Rows from block 3 of a small class-conditioned image diffusion model, named by matrix and row number. Rows with one number belong to one channel. Each number is 128 + 32 x the weight over its row's rms, rounded and kept within 0 to 255. All counts start at 0. Numbers have three digits each.
After each channel's rows are labels from the 100 images, of 14976 (inputs lightly noised), where the channel reaches its highest value: "patch colour" is the nearest of a few named colours to the mean colour under the peak; "top examples" is what is common among them. Only what is clearly more common there than usual is listed. The data: stained colorectal tissue patches (NCT-CRC-HE-100K).
# convs0: first 3x3 conv (model.mid.0.convs.0.weight, 256x256x3x3, standardized in use, each kernel summed), inputs 52-103
# convs1: second 3x3 conv (model.mid.0.convs.1.weight, 256x256x3x3, standardized in use, transposed, each kernel summed), outputs 52-103

convs0.45:097099090160118093131150117098134172187111152151139101187110144164181140141150095168083086139148031057124182153146147105113162098139087132125176129156118089
convs1.45:059092119122121210163151157168104136122152143140137158117137093162121149159107115115150158133120158148088094124154084136085097129127099160145111096136116126
patch colour: white
top examples: tissue: adipose tissue

convs0.218:171127106155184063161128112072142095137136114118071142115109120116061156099147112151136067130121125144147122075085148154127101128104149110130054133137115094
convs1.218:089075092116135150139116129147099097178127133171196155112158144199102168111170160138103148143131114165119124156105099115064086128096094129056117166157107109
patch colour: white
top examples: tissue: tumour epithelium

convs0.203:202122172141166166112131125146109176154104130145099148112148163177154100124150114121123137152100155145063130113134121155121162130124145137088129110099093098
convs1.203:157119132126199120122097079131148114149116090129155170115073184083119040170112102170149115162102134128100076086093131145109087097184063120156127124160192105
patch colour: brown
top examples: tissue: normal colon mucosa

convs0.202:158110144142140149255127110112105133154114120125168115107146117146131140115131181072104132064118117129104063127136118114083108046165143130104170130133129152
convs1.202:095122137120133134192149140175101117165143122151178170066114061118076094170117095174101081197057136155105108104134116146103101135108107138130103097110159191
patch colour: white
top examples: tissue: tumour epithelium

convs0.26:088147115121138090029198122140091074111125189105115118130111117129115202148132143163103152123179042131093113128156184123139126082161218139100113109158146095
convs1.26:152115119126143096070120158047132122148104125155074142143157118178159189122125145098144071118113114116119175157083079154193166171156075142121126162117055142
patch colour: grey
top examples: tissue: tumour epithelium; tissue: normal colon mucosa

convs0.6:132112059143200167111101105108126153059146141120155092129170170114079195069108134168157113046099129113114104123177107131110140174158192143087082139154146129
convs1.6:146179100141110088127092120072118099188131181172154174146142121165122155166181163100098144145172111159127136143067175122174148149127093142094155140151122129
patch colour: white
top examples: tissue: tumour epithelium

convs0.250:138131093130208136204131114048108201098093109111180151090132133132159129113070104151102075146100085079094110138056117130150088127152113110156094135152105123
convs1.250:116131131159148132138165105142103145209152084140122164127126158109074144140040116095115105160065121192104122117049042074128120142090175111089076127095152118
patch colour: white
top examples: tissue: tumour epithelium

convs0.69:115182110132102133016096132159170099074105129121085129109133057141106153112081084096148071170124179133134142087079121099171110132170156122155075149120149166
convs1.69:119111168107190165082124159123107139177078133145191130156107202109106118111174144168103187103140144128188137169168140131158124107083120122090105187095073168
patch colour: brown
top examples: tissue: adipose tissue; tissue: lymphocytes

convs0.238:129144128112139125062143100138145133093094090102159100126113159149098076160102048125126129166167143081093127113091162127189110129162086117167073148098112166
convs1.238:125126135144163182079128112138178115188149143125140147089128064122082097089111108141140134133092127141103114097200138190115145149112145129139109100133119122
patch colour: grey
top examples: tissue: lymphocytes

convs0.200:157156160123103166139102083130073177107093155133099141141132153093080127119122139125123142060099161144194088170146108114133117138081121155058116106139101119
convs1.200:128137113123109100086079114091149139155133142154128136152128143123161134113092152133083131120127139092135150101146134120156088125112113118089132121174125138
patch colour: brown
top examples: tissue: tumour epithelium; tissue: normal colon mucosa

convs0.102:151183125126136153080098120209141100142155118065162145112176107131131154156132141123133062167148149108109122140120155155122144084171139121137132120151174126
convs1.102:106086084162132159084168108046066140118149187190130161173104137119141190080143164086110129080185141131202092144066148110183113136090100126092128164111109168
patch colour: white
top examples: tissue: normal colon mucosa

convs0.168:103128108132146165210138099111098102182141118171184156142154180145090105188165131135134187060110099172165129139219132128077129141097178152131154114119095141
convs1.168:171138096111129130113127080175189114127099122094106163105103134121100098171199082154140120154084170159032096068102132124086165125158112126109119108135146147
patch colour: grey
top examples: tissue: lymphocytes

convs0.158:134118135104179174142151140175133118134146133146101195127066115173131172168178145115160094090163217131079136149179108144121149153043173136140108103180063110
convs1.158:080125156148078126109120117127173137171157109121146101218133085104145130132133132143108120153119083155108144091095132137139094131113118142203134127169202103
patch colour: grey
top examples: tissue: smooth muscle

convs0.72:095145115106129151107132117087135145120141149173151148134130139113178098134098125166151132088145219131132137115174114144125134140058142165067089087152156149
convs1.72:147096111048142146150118101191118132131158146091119107132117110178062150130160111127100194178107129105069122127093159133077097088161092127167168067140162103
patch colour: white
top examples: tissue: adipose tissue

convs0.49:129108097127209116177159133130127099112134130160122094109147110078145154120062133133152106140091007180123120118143125113114111180177119136089105120159083068
convs1.49:177174109094084085060092136133097150115095136063095123129126140134141083127220100103134152117124167090108155135075124107222101138166120152105152164101137136
patch colour: brown
top examples: tissue: tumour epithelium

convs0.97:135170123123115169028118084159116131116135144144090078123177104120123128129132168137149106112128143103166083127112113117179115138105128156078086138099097147
convs1.97:064096114147120160152126135070120154143098182139136190154124105125144138084085136104118107076186152112129098134144142071118115105133135101090099133157138162
patch colour: white
top examples: tissue: adipose tissue

convs0.255:134102152134101144140135129126127118186115095124072117110131112179074083108149117095126095118135114086102076148128068125085074048154123136102083117133125158
convs1.255:063169164148170133147135182074125155164171111097202135124131073123173139132082097107095074151093148165136151161101121098164140140107179153163150104153148139
patch colour: white
top examples: tissue: smooth muscle

convs0.77:090140136107076126093129118114129062151110145094186122143102135136116119138149162092097113130165194101148105154136117137115149159161122142138090121079099193
convs1.77:143071139129109168151157150102096127113120142133114137116171072164087148089078139116119086133122140136120164118105127131105151093105137095123158106151127151
patch colour: white
top examples: tissue: adipose tissue

convs0.74:100148089129134190151116110151153146099142132138132148106127077107110113080112154139125032070158131131146137083159161100101139060065161129117132134121088116
convs1.74:101121077149164116105137133186092115136095107110151119135164139124109125116150114095110120099163157133119148080099110105129123142196139089098090153158179172
patch colour: brown
top examples: tissue: tumour epithelium; tissue: normal colon mucosa

convs0.224:121080148136174132125142111078121121160123110137160151184124131150150122095145139145106167098144174087138113154115118116168156109122123130156171117093115122
convs1.224:107136177118057132139178146099151160113123141109178119147139077116168122106085150139086112127089059140144123123147106172137204110153137087179150090180134121
patch colour: brown
top examples: tissue: debris

convs0.205:168125113122143144161054098138138176089080151134164125090171106152126140196132139107136097113167103172102099143100085098148096182134111115143121117091156160
convs1.205:153165144126114107149140148146092144189124151146117142164093098114143120079105143121129099139065069223158113086128108140148129122142073128145094079132152124
patch colour: white
top examples: tissue: tumour epithelium; tissue: normal colon mucosa

convs0.243:172098119118127096185093131100148128159157175158155143133127218055120102144146094122098185137139047116100120112105160111103088150133091094120168068110103090
convs1.243:182152075135169119089124142183108140150096115119157130142142183114161092170133108160138098171090142128127126127093117156151110120134122143128102136112063070
patch colour: pink
top examples: tissue: mucus

convs0.237:177128111153156135134123136166114172078075085119131109113137061110088106076066142127107035097121138079107090127042117159130082017101063120140091120150102085
convs1.237:121114128156107120123155131129116149182126156093099202137165131157111097096092120098105156161065127191146127105052053133143127157129091118138127122153140132
patch colour: white
top examples: tissue: tumour epithelium

convs0.71:092143117100177183098115173143159134087089129111129162106162097155147164121089122119132158139166255111155159142117103157092158080095190130126056156094142139
convs1.71:130104092125143183136122131164098071138145126088105076124131125125121115133176157080113167098172152078150084166133179101155085142153172164167178098153130147
patch colour: brown
top examples: tissue: tumour epithelium

convs0.139:113048108117171152195109139118095050133108142143131173111133160141055209188176172091101161069131158188097138145157132127099134107108225140140129122145102116
convs1.139:120151091170071133147149126146138129172123121147162157129147124087106101152160104206154147159125153144114131094109135123131134125127126142117099152143136137
patch colour: brown
top examples: tissue: tumour epithelium

convs0.215:148139122147107111144114134128137128249147154139155110123121074146188187175089142129103138115147070129109095111127114121130096150213136131126104133084148166
convs1.215:100127138130122143147159132150105152146122142127162147077136140118121139141055115139138104178027141137122119110095111119135121111076097134107080086147138116
patch colour: white
top examples: tissue: tumour epithelium

convs0.225:178134126130130130136116144128095208159127134095130134133138125113155128057156146155139128107145112114087097119167174152138131138073116145115229114155141115
convs1.225:119087136125124109090056090101157132147099158128136131175127147129175163091102166114135101161107213105132160144089108092121133118085132132078094123145122109
patch colour: brown
top examples: tissue: tumour epithelium; tissue: normal colon mucosa

convs0.199:138131123134186142082130136115111206084118105144152145097111128073152060012006112089122142142105151105135110133010110139129116030088082147151079136079100096
convs1.199:109067138161061071138175120164111233121137138107111066102127086104113115080107127094101141138141205134123155138073116105121121199140146154130104145163110159
patch colour: white
top examples: tissue: tumour epithelium

convs0.137:114143136125120132059131128132132069116138138135101131145145118123118109158122113116152166160162111119116146114095134155156111099154122111144065137129090129
convs1.137:134153124131119133166115179186115138132151109099101097134091139172134124149159093173130111083104128130188170144194132200153088136112164153136118145148121140
patch colour: brown
top examples: tissue: tumour epithelium

convs0.66:094130137110135131067131124134172062097105129175133102126158102149145178099098130087101156152126142113178141133051123097148147149156117113123125132085094129
convs1.66:156171136115108104140129140156088141088199165148162122133093160181095099142132139166128170108148070108156120099170199188116110079155117115122152131146147056
patch colour: grey
top examples: tissue: mucus

convs0.142:123067136130134151171111123074160045177158133152121135152120134115095189124174121104097141065083105135129109165129111105120138149144229141109100142172097139
convs1.142:118134116158097166122192161168118104110150182097109167090175064186093112129141151122107067145175138160105171095071109119135131132117105122086148092179106127
patch colour: white
top examples: tissue: tumour epithelium

convs0.227:133136221111185104170128120111158117166185115159143177161157186158085091122153145132091112092122175124173068157105140139088139140117121119127159112105129114
convs1.227:159156171086094095163213169118125144091152118113191100128084091143077138087111107107077134092179115141102129166125131162147081097222111154120126160120097129
patch colour: white
top examples: tissue: adipose tissue

convs0.192:091152133114149126047126118109112164188096092123112127098081164148119170151085097122125196151180179093153142144112093123083072142164100129128098112122117119
convs1.192:141097154087129113159158161140112113147150145107120082123165119166118125138116118104135128143061142131097149145118124141135125144138146137192179062153191150
patch colour: white
top examples: tissue: tumour epithelium

convs0.174:172168152117147180028156119145101116145124158130074155135142123124114134153171132199149046141144138152104139128088098129193114169136090168110085152126141122
convs1.174:068155133163105126133120147066128118114146171116139147137147149153178170126091135067137163034166094136173113114153169072139123119113115104082116139156085151
patch colour: white
top examples: tissue: adipose tissue; tissue: mucus

convs0.73:094134155119102147035100136159137025110119136136145126143163138127124131161106125088096165161150219113140153117108124138148111034128132111155061132106122162
convs1.73:182128132133149127091088149120157143123120066159084103100141115100084102125142107130128089146146166123114134129120129156165178138109189142148089151109107211
patch colour: brown
top examples: tissue: tumour epithelium

convs0.41:083154172156120125044100153117137149103109121118074115100130074140139105082122108160145112177128072102108164112182104124159119172174075101158105144161153134
convs1.41:105128138176154125088136145120107107109133186104117101186171161111144168105140149091148076036180070116190131176146151101124130106113145120104142161056149155
patch colour: brown
top examples: tissue: lymphocytes

convs0.119:105109133138183179186116123150117084139118117156122117150167116085099134087103143064117161130105137148158168142135129109141172122125192136086152121135113120
convs1.119:111142139148093110071092104138118127143141143156157141130105129160155099174189112148148118122140154112058131126152167112133103098152099147141101115147205129
patch colour: grey; brown
top examples: tissue: normal colon mucosa

convs0.52:079133081180147123137138166088146155125124138142075103141096142141185115074147136142135083110136059102090135131165183130104151150137094147126162168161132138
convs1.52:129120161125160124101147153156133097097133168079133130149160090165105169133169150091097121046175176119139111182107094070100187146170142126100130126104155147
patch colour: grey
top examples: tissue: tumour epithelium; tissue: normal colon mucosa

convs0.55:082113128139132143181120104128142120136122140124093081109121070126123145113160106088151127151077117112083090124163108115108103166174152101131135114153138114
convs1.55:136150185167110090061112140123083093084120152160169133149143134197148162070097170088131120111177143131149169123119147142107164090122149173146138167091086084
patch colour: brown
top examples: tissue: lymphocytes

convs0.253:208114105156124133148121118076127159154145138116113107155139088108145116112111107080110097129123128130155117130139108114115163180167079112111156131184128131
convs1.253:077127135181130185199163122068126140135125111123196109130103116174075113159175122146069080135182104097155089100154130128114084064109084102103143175134142172
patch colour: white
top examples: tissue: tumour epithelium

convs0.14:083152142138099124169097151099133158155162159146105106154157126178144113091152113152152129153154021087100110097243156129117147123177108110121195130110132137
convs1.14:116091124162245199124116120126145098104122120093158144089095205157103150125129149146130052147099180091185080115069074141109117119147110112105099141108060172
patch colour: white
top examples: tissue: adipose tissue

convs0.213:116100138139139121064091128129150109163149122132098120090116154195169117144168117131124137155130120100140086160149111159152126127171093139136131124148179163
convs1.213:096124108088188117134158148127078104121165070123184199137097111058091127142115144160134141154137122158082083133155120133081152127158126141204117127149139113
patch colour: brown
top examples: tissue: lymphocytes; tissue: debris

convs0.87:099129142126180116086148122153113151084100119132075075095149066124148169109126092135148091103104170112138121092184119105127124122147140116091144115154136098
convs1.87:102118156072024096153078119108106117066110130172130104145125107159172134087113172095135146094150191077201165151133157119106150090118189150156158139145155137
patch colour: brown
top examples: tissue: tumour epithelium

convs0.246:046126144126155118143097118097111138139130161081095139138140114125167121041080091121145145116152139171106113131144086143163118141122137130112131144131164137
convs1.246:093144106159119136144150163129116156136132139123165170150149167171113099101117149116114124084190072140160083138154157111136158073122128091079171132100038124
patch colour: brown
top examples: tissue: lymphocytes

convs0.206:111138134129129118110044111107161179136158123158098095057167148133123094166125134110130085136136141122166100165096082083109085170181150091095076138138113127
convs1.206:111186108146102120166135165134107147136130162141160131130121151101097056121158106133091111130138100155131114110146135146139086123109085114111143120192195143
patch colour: white
top examples: tissue: tumour epithelium

convs0.184:135168135132112123127101133103206136145153126064112111117110079157179148094186127137150018151184115160136111167153142115085133208176132089159133136165208118
convs1.184:130109127158175187156214146159105118102107130144158138122150153125090090196177123122145176094128143185113124128079119123144139142090092095093094145119077166
patch colour: white
top examples: tissue: adipose tissue

convs0.2:152135117157150098100154144098121108102172148118110095138131211140075043124105113176151107154120091083129179167124154185086147168143124123136154148091103126
convs1.2:089116145089183076079137122161169157110157139139130141104086083087129125154151123151125128183148127150089128141168142153111137147214135120097090121122141166
patch colour: grey
top examples: tissue: normal colon mucosa

convs0.254:171122123147125135132123143126148135150169134116147126126139133115131109094137149051043112106142083160130105188096121117093132162178088154105193151143141129
convs1.254:110093135167134151085157172135132121132131118130168133121154111162139139137115132133123135119174175096097206101113128105152158127081058136112126136169080199
patch colour: grey; brown
top examples: tissue: normal colon mucosa; tissue: tumour epithelium

convs0.94:119095112104165118113114095110124087135101123135135188130122138137083142106152078108143120117123209113158118109106112092128146110164159118108131115105139101
convs1.94:127171152081106088136139144109135103075165107162152120130146113093142120155113156151113137086168079078191115116137184127156132068145166131145143175119106104
patch colour: brown
top examples: tissue: normal colon mucosa

convs0.28:185111107095179080150090108113130152056075116090097124162130143146160079111132122111148096136067140142129137111142145126108138128143130138107178113145105099
convs1.28:159171103111045075130209116193132118128068116159114109162163099121113110118100167129137151110115115160116159133119125142089158116140159098157160087156097101
patch colour: brown
top examples: tissue: tumour epithelium

convs0.240:170126120117156112212109130097132152175140165096186169140101129133155122128179157120078130131193112077063155147099149123124185110087076139163176110158132140
convs1.240:133135067134131167148179139140151111139158083089171128203161145147106163120085145157113136075148103154163124111157117131106147127154078117116128128148119084
patch colour: white
top examples: tissue: mucus

convs0.50:097162156128135139043147118135154133110141151161052110162157089135077124165123086159128100163144151122134158117150143125142149152165093122164095145125095134
convs1.50:153092117086166086075119098202150120129102088161071097064100151070073091088132095159181151138114177130090133101119150124122154168095142128135095128116141131
patch colour: brown
top examples: tissue: tumour epithelium

convs0.100:130111101129114101144155081142148071058103115065175150086145080128142138050104125068112074162090118127136074123132110103136106079148127098111124095203082115
convs1.100:157139136142112123108144165112067091121109116140150145170190070184135144149098132095096112123146091138136142141141152156104180139161157142152201151082121082
patch colour: brown
top examples: tissue: tumour epithelium

convs0.147:051152165146100124168128147137102117154141160155101132159153098165134166132175134174148107067153099123176141147172084105119140145121163117168173148137175142
convs1.147:115172137062149114127071145128155070095143102142132116140135147121134158117130169151108147100113107122148090108132153131072142080136192154158125152087057116
patch colour: brown
top examples: tissue: mucus