Weights of a small class-conditioned image diffusion model.
Data: trained on stained colorectal tissue patches (NCT-CRC-HE-100K), 90422 training examples.
Rows from block 3, named by matrix and row number. Rows with one number belong to one channel. Each number is 50 + 12 x the weight over its row's rms, rounded and kept within 0 to 99. All counts start at 0. After the name is the row's rms in percent of the matrix's.
# convs0: first 3x3 conv (model.mid.0.convs.0.weight, 256x256x3x3, standardized in use), inputs 150-155, a 3x3 kernel for each
# convs1: second 3x3 conv (model.mid.0.convs.1.weight, 256x256x3x3, standardized in use, transposed), outputs 150-155, a 3x3 kernel for each
convs0.107 083:51 55 46 58 59 41 57 63 51 46 43 35 57 64 45 58 41 63 57 44 39 52 25 38 42 38 21 55 47 49 44 48 42 43 46 27 62 58 57 67 37 49 52 40 54 53 50 43 50 41 49 55 48 51
convs0.108 083:47 45 48 56 38 43 57 51 37 52 74 52 74 57 36 39 57 35 47 43 47 50 54 53 85 61 44 57 37 51 66 44 59 68 64 63 44 49 67 52 57 39 32 36 32 50 48 64 57 51 48 54 40 44
convs0.109 095:48 41 48 61 35 37 60 55 44 54 43 52 50 37 80 54 51 45 46 45 40 45 45 62 51 65 42 43 48 49 38 44 42 56 49 44 54 46 54 46 61 67 54 50 49 48 46 42 60 48 53 37 43 45
convs0.110 086:49 32 63 60 39 38 60 58 47 56 57 57 63 69 46 56 44 24 63 52 26 76 75 67 56 53 53 55 33 43 61 66 31 41 46 56 51 70 56 45 48 51 56 25 47 53 55 52 44 55 43 55 45 47
convs0.111 081:47 47 69 61 47 58 62 51 48 62 45 38 47 36 59 64 50 58 59 51 52 43 51 49 43 68 47 58 59 66 28 57 33 56 50 40 54 40 37 66 52 38 61 51 66 58 47 60 54 42 58 62 58 58
convs0.112 088:53 44 53 50 52 58 59 57 43 47 44 56 58 69 45 55 50 64 48 34 60 68 58 58 63 37 65 54 65 41 44 72 58 46 42 40 49 45 51 34 39 39 59 70 49 50 53 45 35 47 59 46 57 49
convs0.113 044:55 54 54 55 56 55 53 53 54 42 44 49 38 32 40 52 42 44 57 44 46 43 40 37 41 39 38 42 43 46 41 44 51 40 48 48 40 41 40 37 38 39 39 37 44 55 51 46 60 56 52 56 54 53
convs0.114 090:63 50 41 63 34 44 44 62 40 69 47 35 62 50 47 43 46 37 59 84 37 70 79 56 52 56 48 56 41 57 53 59 51 45 46 45 57 38 57 57 67 68 63 50 67 37 42 41 52 47 45 58 53 66
convs0.115 079:57 52 44 53 62 49 65 52 38 37 67 53 40 46 58 56 45 43 48 68 63 54 87 57 73 53 51 35 50 34 51 57 47 44 57 51 58 46 44 44 55 41 36 61 55 51 58 58 50 49 44 53 44 43
convs0.116 087:33 56 58 57 54 43 52 39 41 51 45 57 63 59 53 47 46 44 50 72 55 63 52 50 70 68 59 57 62 54 51 37 58 57 47 55 32 46 65 36 40 71 32 48 70 37 41 44 48 51 51 45 63 42
convs0.117 085:42 57 60 54 33 43 48 54 43 41 79 44 41 62 54 77 72 45 65 32 52 35 77 45 61 57 47 52 31 37 67 54 44 67 71 51 40 64 63 48 65 70 40 47 51 53 52 50 58 41 45 56 60 39
convs0.118 088:37 40 34 52 46 58 58 54 44 31 59 52 52 43 34 52 45 42 61 59 51 64 80 47 37 50 59 55 60 30 81 72 60 48 41 57 26 50 34 54 65 39 54 52 32 41 41 43 47 49 55 51 58 46
convs0.119 088:43 42 22 60 48 52 54 36 38 47 55 67 60 65 46 58 45 56 44 59 29 48 56 56 40 64 65 58 34 42 65 48 56 48 64 81 51 63 59 34 52 66 40 61 64 40 55 52 54 46 48 56 54 56
convs0.120 101:36 34 53 27 55 59 54 45 58 46 55 39 52 57 42 53 56 43 55 48 49 38 61 70 38 59 42 57 62 58 53 63 60 44 36 42 42 51 54 51 50 59 47 63 47 35 54 59 38 39 65 61 60 63
convs0.121 095:48 45 48 51 34 45 61 50 49 44 53 55 34 32 32 42 33 36 49 68 37 58 60 41 62 57 66 66 64 56 55 57 67 55 63 73 50 44 59 49 63 68 50 53 52 49 42 49 52 44 50 45 41 51
convs0.122 102:38 67 37 45 36 46 57 62 63 51 31 55 45 47 53 54 47 40 48 50 64 64 71 42 53 54 50 68 55 63 46 49 45 54 61 64 41 33 45 54 74 42 43 50 66 58 67 52 34 45 57 52 41 34
convs0.123 077:52 49 46 61 39 44 51 48 47 44 37 37 50 49 46 47 42 61 62 50 30 43 64 46 32 46 28 56 55 41 62 17 17 53 44 33 51 54 52 47 44 46 51 44 60 55 53 50 62 51 53 59 47 52
convs0.124 027:65 64 62 66 63 63 65 63 62 42 43 49 40 40 47 45 42 50 29 26 32 26 23 31 31 30 38 44 43 48 42 40 45 45 41 45 47 43 45 47 40 47 48 44 47 56 57 57 55 56 58 58 59 61
convs0.125 088:56 55 41 54 49 45 46 45 42 32 32 53 33 43 55 49 46 57 42 33 39 56 56 40 59 63 55 77 54 45 63 43 46 46 39 41 37 44 42 40 39 43 38 47 55 47 52 52 47 50 51 51 51 52
convs0.126 125:39 67 47 33 35 52 54 61 47 30 55 42 42 63 40 47 60 32 58 46 46 48 57 58 34 34 47 49 44 39 51 60 62 43 59 44 44 51 32 27 46 49 27 49 38 61 37 57 36 45 55 54 47 50
convs0.127 029:64 64 62 66 64 63 64 63 62 49 49 51 45 49 51 48 48 52 32 27 33 27 23 31 33 28 36 46 48 52 43 43 47 46 44 48 46 42 44 45 41 45 47 45 48 56 57 58 56 57 58 60 61 62
convs0.128 029:63 63 62 64 64 63 63 64 64 31 28 33 30 26 32 37 33 37 37 33 37 35 31 35 40 36 40 60 60 61 63 62 63 62 61 63 45 45 46 44 43 45 44 45 47 56 56 57 57 56 57 59 58 59
convs0.129 088:57 55 42 61 67 43 57 53 50 55 66 57 55 64 64 56 58 41 55 55 39 59 53 36 50 63 28 57 46 52 58 56 44 61 40 55 41 47 57 40 37 48 38 48 49 50 59 52 43 50 55 51 43 52
convs0.130 067:63 54 48 56 50 48 50 68 68 49 60 42 57 56 49 50 59 60 47 54 55 42 43 49 57 26 51 43 41 41 31 21 52 45 57 56 25 27 51 46 35 34 50 54 24 70 60 57 61 58 43 44 40 55
convs0.131 109:58 40 54 36 40 45 37 36 59 53 50 30 40 57 38 50 50 56 38 57 49 57 61 46 51 41 41 46 33 57 43 62 57 51 34 47 46 65 35 66 60 65 61 33 42 60 59 44 48 43 51 50 57 64
convs0.132 111:55 53 59 40 46 66 52 56 39 47 28 34 54 54 65 40 54 34 56 76 62 41 31 56 26 35 47 52 59 51 49 41 58 52 53 64 41 57 40 49 41 35 40 51 54 48 54 62 41 42 50 38 58 62
convs0.133 092:56 43 53 44 41 52 48 59 49 41 65 46 68 48 41 60 44 57 40 62 35 62 47 45 60 65 40 50 32 62 31 32 36 51 53 53 58 44 34 62 62 38 70 40 49 41 58 47 47 50 69 35 40 57
convs0.134 082:55 52 56 36 50 65 46 54 46 45 55 51 77 53 65 51 60 63 68 64 42 69 60 28 55 69 43 44 53 53 61 32 46 39 53 35 29 45 48 46 54 56 58 18 41 34 44 57 33 63 50 53 45 53
convs0.135 089:49 40 33 56 41 29 67 39 34 59 43 60 39 62 57 45 30 54 65 73 55 62 35 38 80 41 37 37 46 63 48 47 51 56 41 69 55 51 47 50 36 45 57 33 65 64 51 46 52 47 43 55 42 43
convs1.107 128:53 41 54 55 41 47 52 32 30 63 47 59 51 62 52 53 51 54 41 35 38 38 55 53 63 52 31 59 58 54 36 26 18 46 28 27 52 61 52 32 49 61 53 52 52 67 37 41 70 50 45 58 52 64
convs1.108 097:53 40 53 66 43 34 55 42 43 42 42 52 48 46 40 34 56 49 71 39 28 44 40 41 47 48 40 38 41 50 43 49 46 50 59 49 49 48 45 42 40 42 45 49 50 46 69 66 20 54 70 46 45 52
convs1.109 097:70 56 54 66 38 44 61 49 73 50 60 35 64 50 43 41 55 65 62 66 46 44 77 56 69 66 48 48 63 69 50 46 63 24 41 72 58 51 41 32 43 46 62 55 52 62 61 46 43 26 40 56 51 56
convs1.110 090:57 36 44 25 43 46 50 54 59 57 57 47 41 47 49 54 55 50 34 40 40 58 51 43 58 51 47 33 59 51 42 46 43 28 52 43 51 65 64 40 43 44 49 54 43 57 56 40 52 66 68 69 52 39
convs1.111 086:44 45 31 62 34 61 73 62 38 39 39 26 39 59 52 41 53 64 53 39 57 62 67 40 35 50 51 50 37 62 44 55 57 44 29 51 45 44 42 41 50 54 43 47 45 65 59 82 54 40 49 55 79 68
convs1.112 093:37 55 52 58 56 78 54 29 57 52 63 57 46 40 49 09 31 40 43 67 55 37 52 38 30 56 47 57 63 69 51 57 45 34 34 45 58 47 47 52 53 57 35 49 50 55 49 32 51 53 47 50 43 48
convs1.113 097:50 55 39 61 45 54 47 61 45 43 55 61 42 41 47 39 31 48 41 60 30 56 49 33 53 40 38 63 47 53 48 33 58 39 46 51 40 45 34 42 53 37 35 41 34 27 43 29 49 47 57 70 63 51
convs1.114 087:70 52 66 52 41 52 63 53 58 51 48 52 39 63 59 54 37 64 69 60 49 48 61 36 69 48 37 65 57 58 62 44 65 47 35 39 55 53 46 46 50 45 39 33 42 42 40 62 37 45 48 66 44 59
convs1.115 093:53 35 39 31 54 73 43 48 54 44 53 52 55 46 43 41 46 49 57 60 52 49 48 52 36 43 54 39 46 63 49 28 31 71 49 50 48 53 55 50 42 43 51 40 49 50 64 56 68 53 75 41 49 34
convs1.116 089:59 57 49 45 32 40 61 43 55 41 43 48 51 58 59 61 48 51 44 21 41 32 57 62 43 45 50 55 56 59 44 71 68 32 56 71 63 69 67 53 53 71 47 44 48 55 41 42 49 32 39 44 43 44
convs1.117 089:29 50 51 58 44 70 34 59 75 43 43 24 41 70 67 47 35 47 56 46 56 71 63 68 72 56 37 41 43 62 47 58 58 62 66 68 46 39 63 31 46 50 32 35 45 45 58 60 47 40 48 56 56 40
convs1.118 091:54 68 45 47 51 43 39 43 56 52 54 42 60 50 48 42 50 54 33 45 50 72 50 45 42 47 46 56 71 57 31 48 49 60 39 49 55 57 64 54 60 63 53 39 57 46 46 58 41 47 78 44 52 38
convs1.119 091:54 52 41 52 53 07 46 57 43 52 44 23 62 46 60 49 65 56 58 33 35 62 52 51 69 59 33 31 42 53 43 47 55 59 61 37 36 47 62 52 50 63 37 47 64 48 46 38 49 47 41 50 63 40
convs1.120 092:75 62 42 61 43 22 47 54 29 69 48 53 60 51 45 54 50 32 54 40 61 45 54 55 58 44 57 65 58 49 59 42 64 50 41 57 76 60 62 58 50 53 49 41 39 49 34 44 41 47 49 46 49 40
convs1.121 109:39 49 35 50 33 58 66 27 47 58 38 33 46 58 39 32 44 29 50 58 40 54 61 48 58 33 35 45 43 63 45 37 59 44 28 34 57 48 57 28 23 43 41 39 43 42 58 49 30 46 46 23 64 56
convs1.122 096:46 44 40 52 53 78 43 45 43 42 27 40 44 63 63 52 67 49 63 72 59 55 41 53 56 43 60 45 45 52 44 44 53 58 56 52 34 45 37 44 46 47 45 50 42 37 51 54 46 54 53 50 54 42
convs1.123 102:63 35 35 51 67 60 53 39 52 53 24 48 71 42 54 67 53 67 62 57 56 63 41 53 72 48 48 46 59 40 51 63 42 52 48 56 55 57 52 56 47 54 51 39 49 51 55 64 61 53 45 57 57 49
convs1.124 074:70 73 41 53 49 58 28 28 32 44 58 35 53 31 29 45 53 36 47 33 30 58 41 41 53 59 65 65 62 44 58 38 42 54 53 45 53 53 45 49 58 45 51 58 48 55 70 37 54 51 55 41 61 58
convs1.125 111:40 41 36 42 50 33 53 51 39 26 31 48 52 54 64 52 45 64 39 50 46 41 38 51 55 59 47 52 58 42 70 52 26 72 43 30 23 31 43 38 42 46 42 49 48 22 41 49 32 42 69 52 57 64
convs1.126 095:61 57 74 49 52 51 53 46 33 36 37 43 34 45 52 32 32 36 41 53 47 44 40 38 39 44 33 58 56 66 43 56 52 52 37 30 61 62 59 43 51 47 56 48 58 52 53 57 68 49 31 51 48 63
convs1.127 075:33 49 58 48 46 50 41 64 42 58 59 57 56 35 51 27 40 43 53 34 36 47 60 51 51 71 42 49 62 46 60 34 42 40 64 45 50 56 49 57 63 58 48 58 51 46 40 63 53 70 61 63 54 54
convs1.128 074:65 30 29 55 49 60 46 60 43 27 38 63 61 56 40 48 45 45 48 58 61 50 35 58 60 60 68 41 39 58 47 56 39 47 44 40 46 49 49 50 57 52 45 52 53 55 39 69 60 27 75 46 66 71
convs1.129 115:74 73 64 65 68 85 54 50 64 52 57 59 17 58 66 37 52 70 43 52 59 59 38 65 68 51 56 43 45 63 34 36 60 55 24 38 49 61 55 46 63 56 40 55 42 47 39 38 47 59 27 59 24 19
convs1.130 072:52 60 65 64 40 50 69 64 52 63 48 65 49 56 54 48 40 41 56 59 70 46 48 72 47 60 52 34 41 39 50 49 57 58 72 64 47 51 59 67 57 61 53 57 58 56 63 50 43 78 46 47 74 61
convs1.131 099:37 28 35 47 50 47 50 46 53 48 50 42 55 44 50 59 36 33 45 46 54 57 45 30 68 38 41 47 55 46 31 35 52 40 36 48 56 60 64 40 32 44 60 52 50 58 55 48 48 54 63 50 49 64
convs1.132 094:40 60 70 40 61 59 61 47 62 53 50 81 47 48 75 43 55 58 35 55 29 59 55 57 66 54 38 54 45 51 40 41 54 41 45 68 46 46 44 41 57 37 65 47 37 66 43 65 61 51 43 30 53 57
convs1.133 094:63 40 33 57 31 37 48 26 36 37 58 50 45 42 49 45 51 44 56 42 24 41 69 55 32 44 68 56 47 51 56 50 51 61 48 53 46 47 42 57 49 45 71 56 59 76 66 50 41 68 24 72 60 53
convs1.134 085:51 48 55 48 62 70 43 54 47 55 59 47 57 46 36 41 44 34 32 39 47 47 58 58 38 32 44 36 49 53 29 53 42 53 45 55 45 44 49 43 40 39 56 48 53 36 62 53 43 45 50 65 60 64
convs1.135 098:51 73 36 45 50 77 41 51 49 45 63 47 25 34 61 47 52 49 56 29 36 47 47 57 51 30 47 42 49 44 50 52 54 33 59 57 43 46 45 49 37 53 47 66 39 53 63 33 41 52 38 76 36 37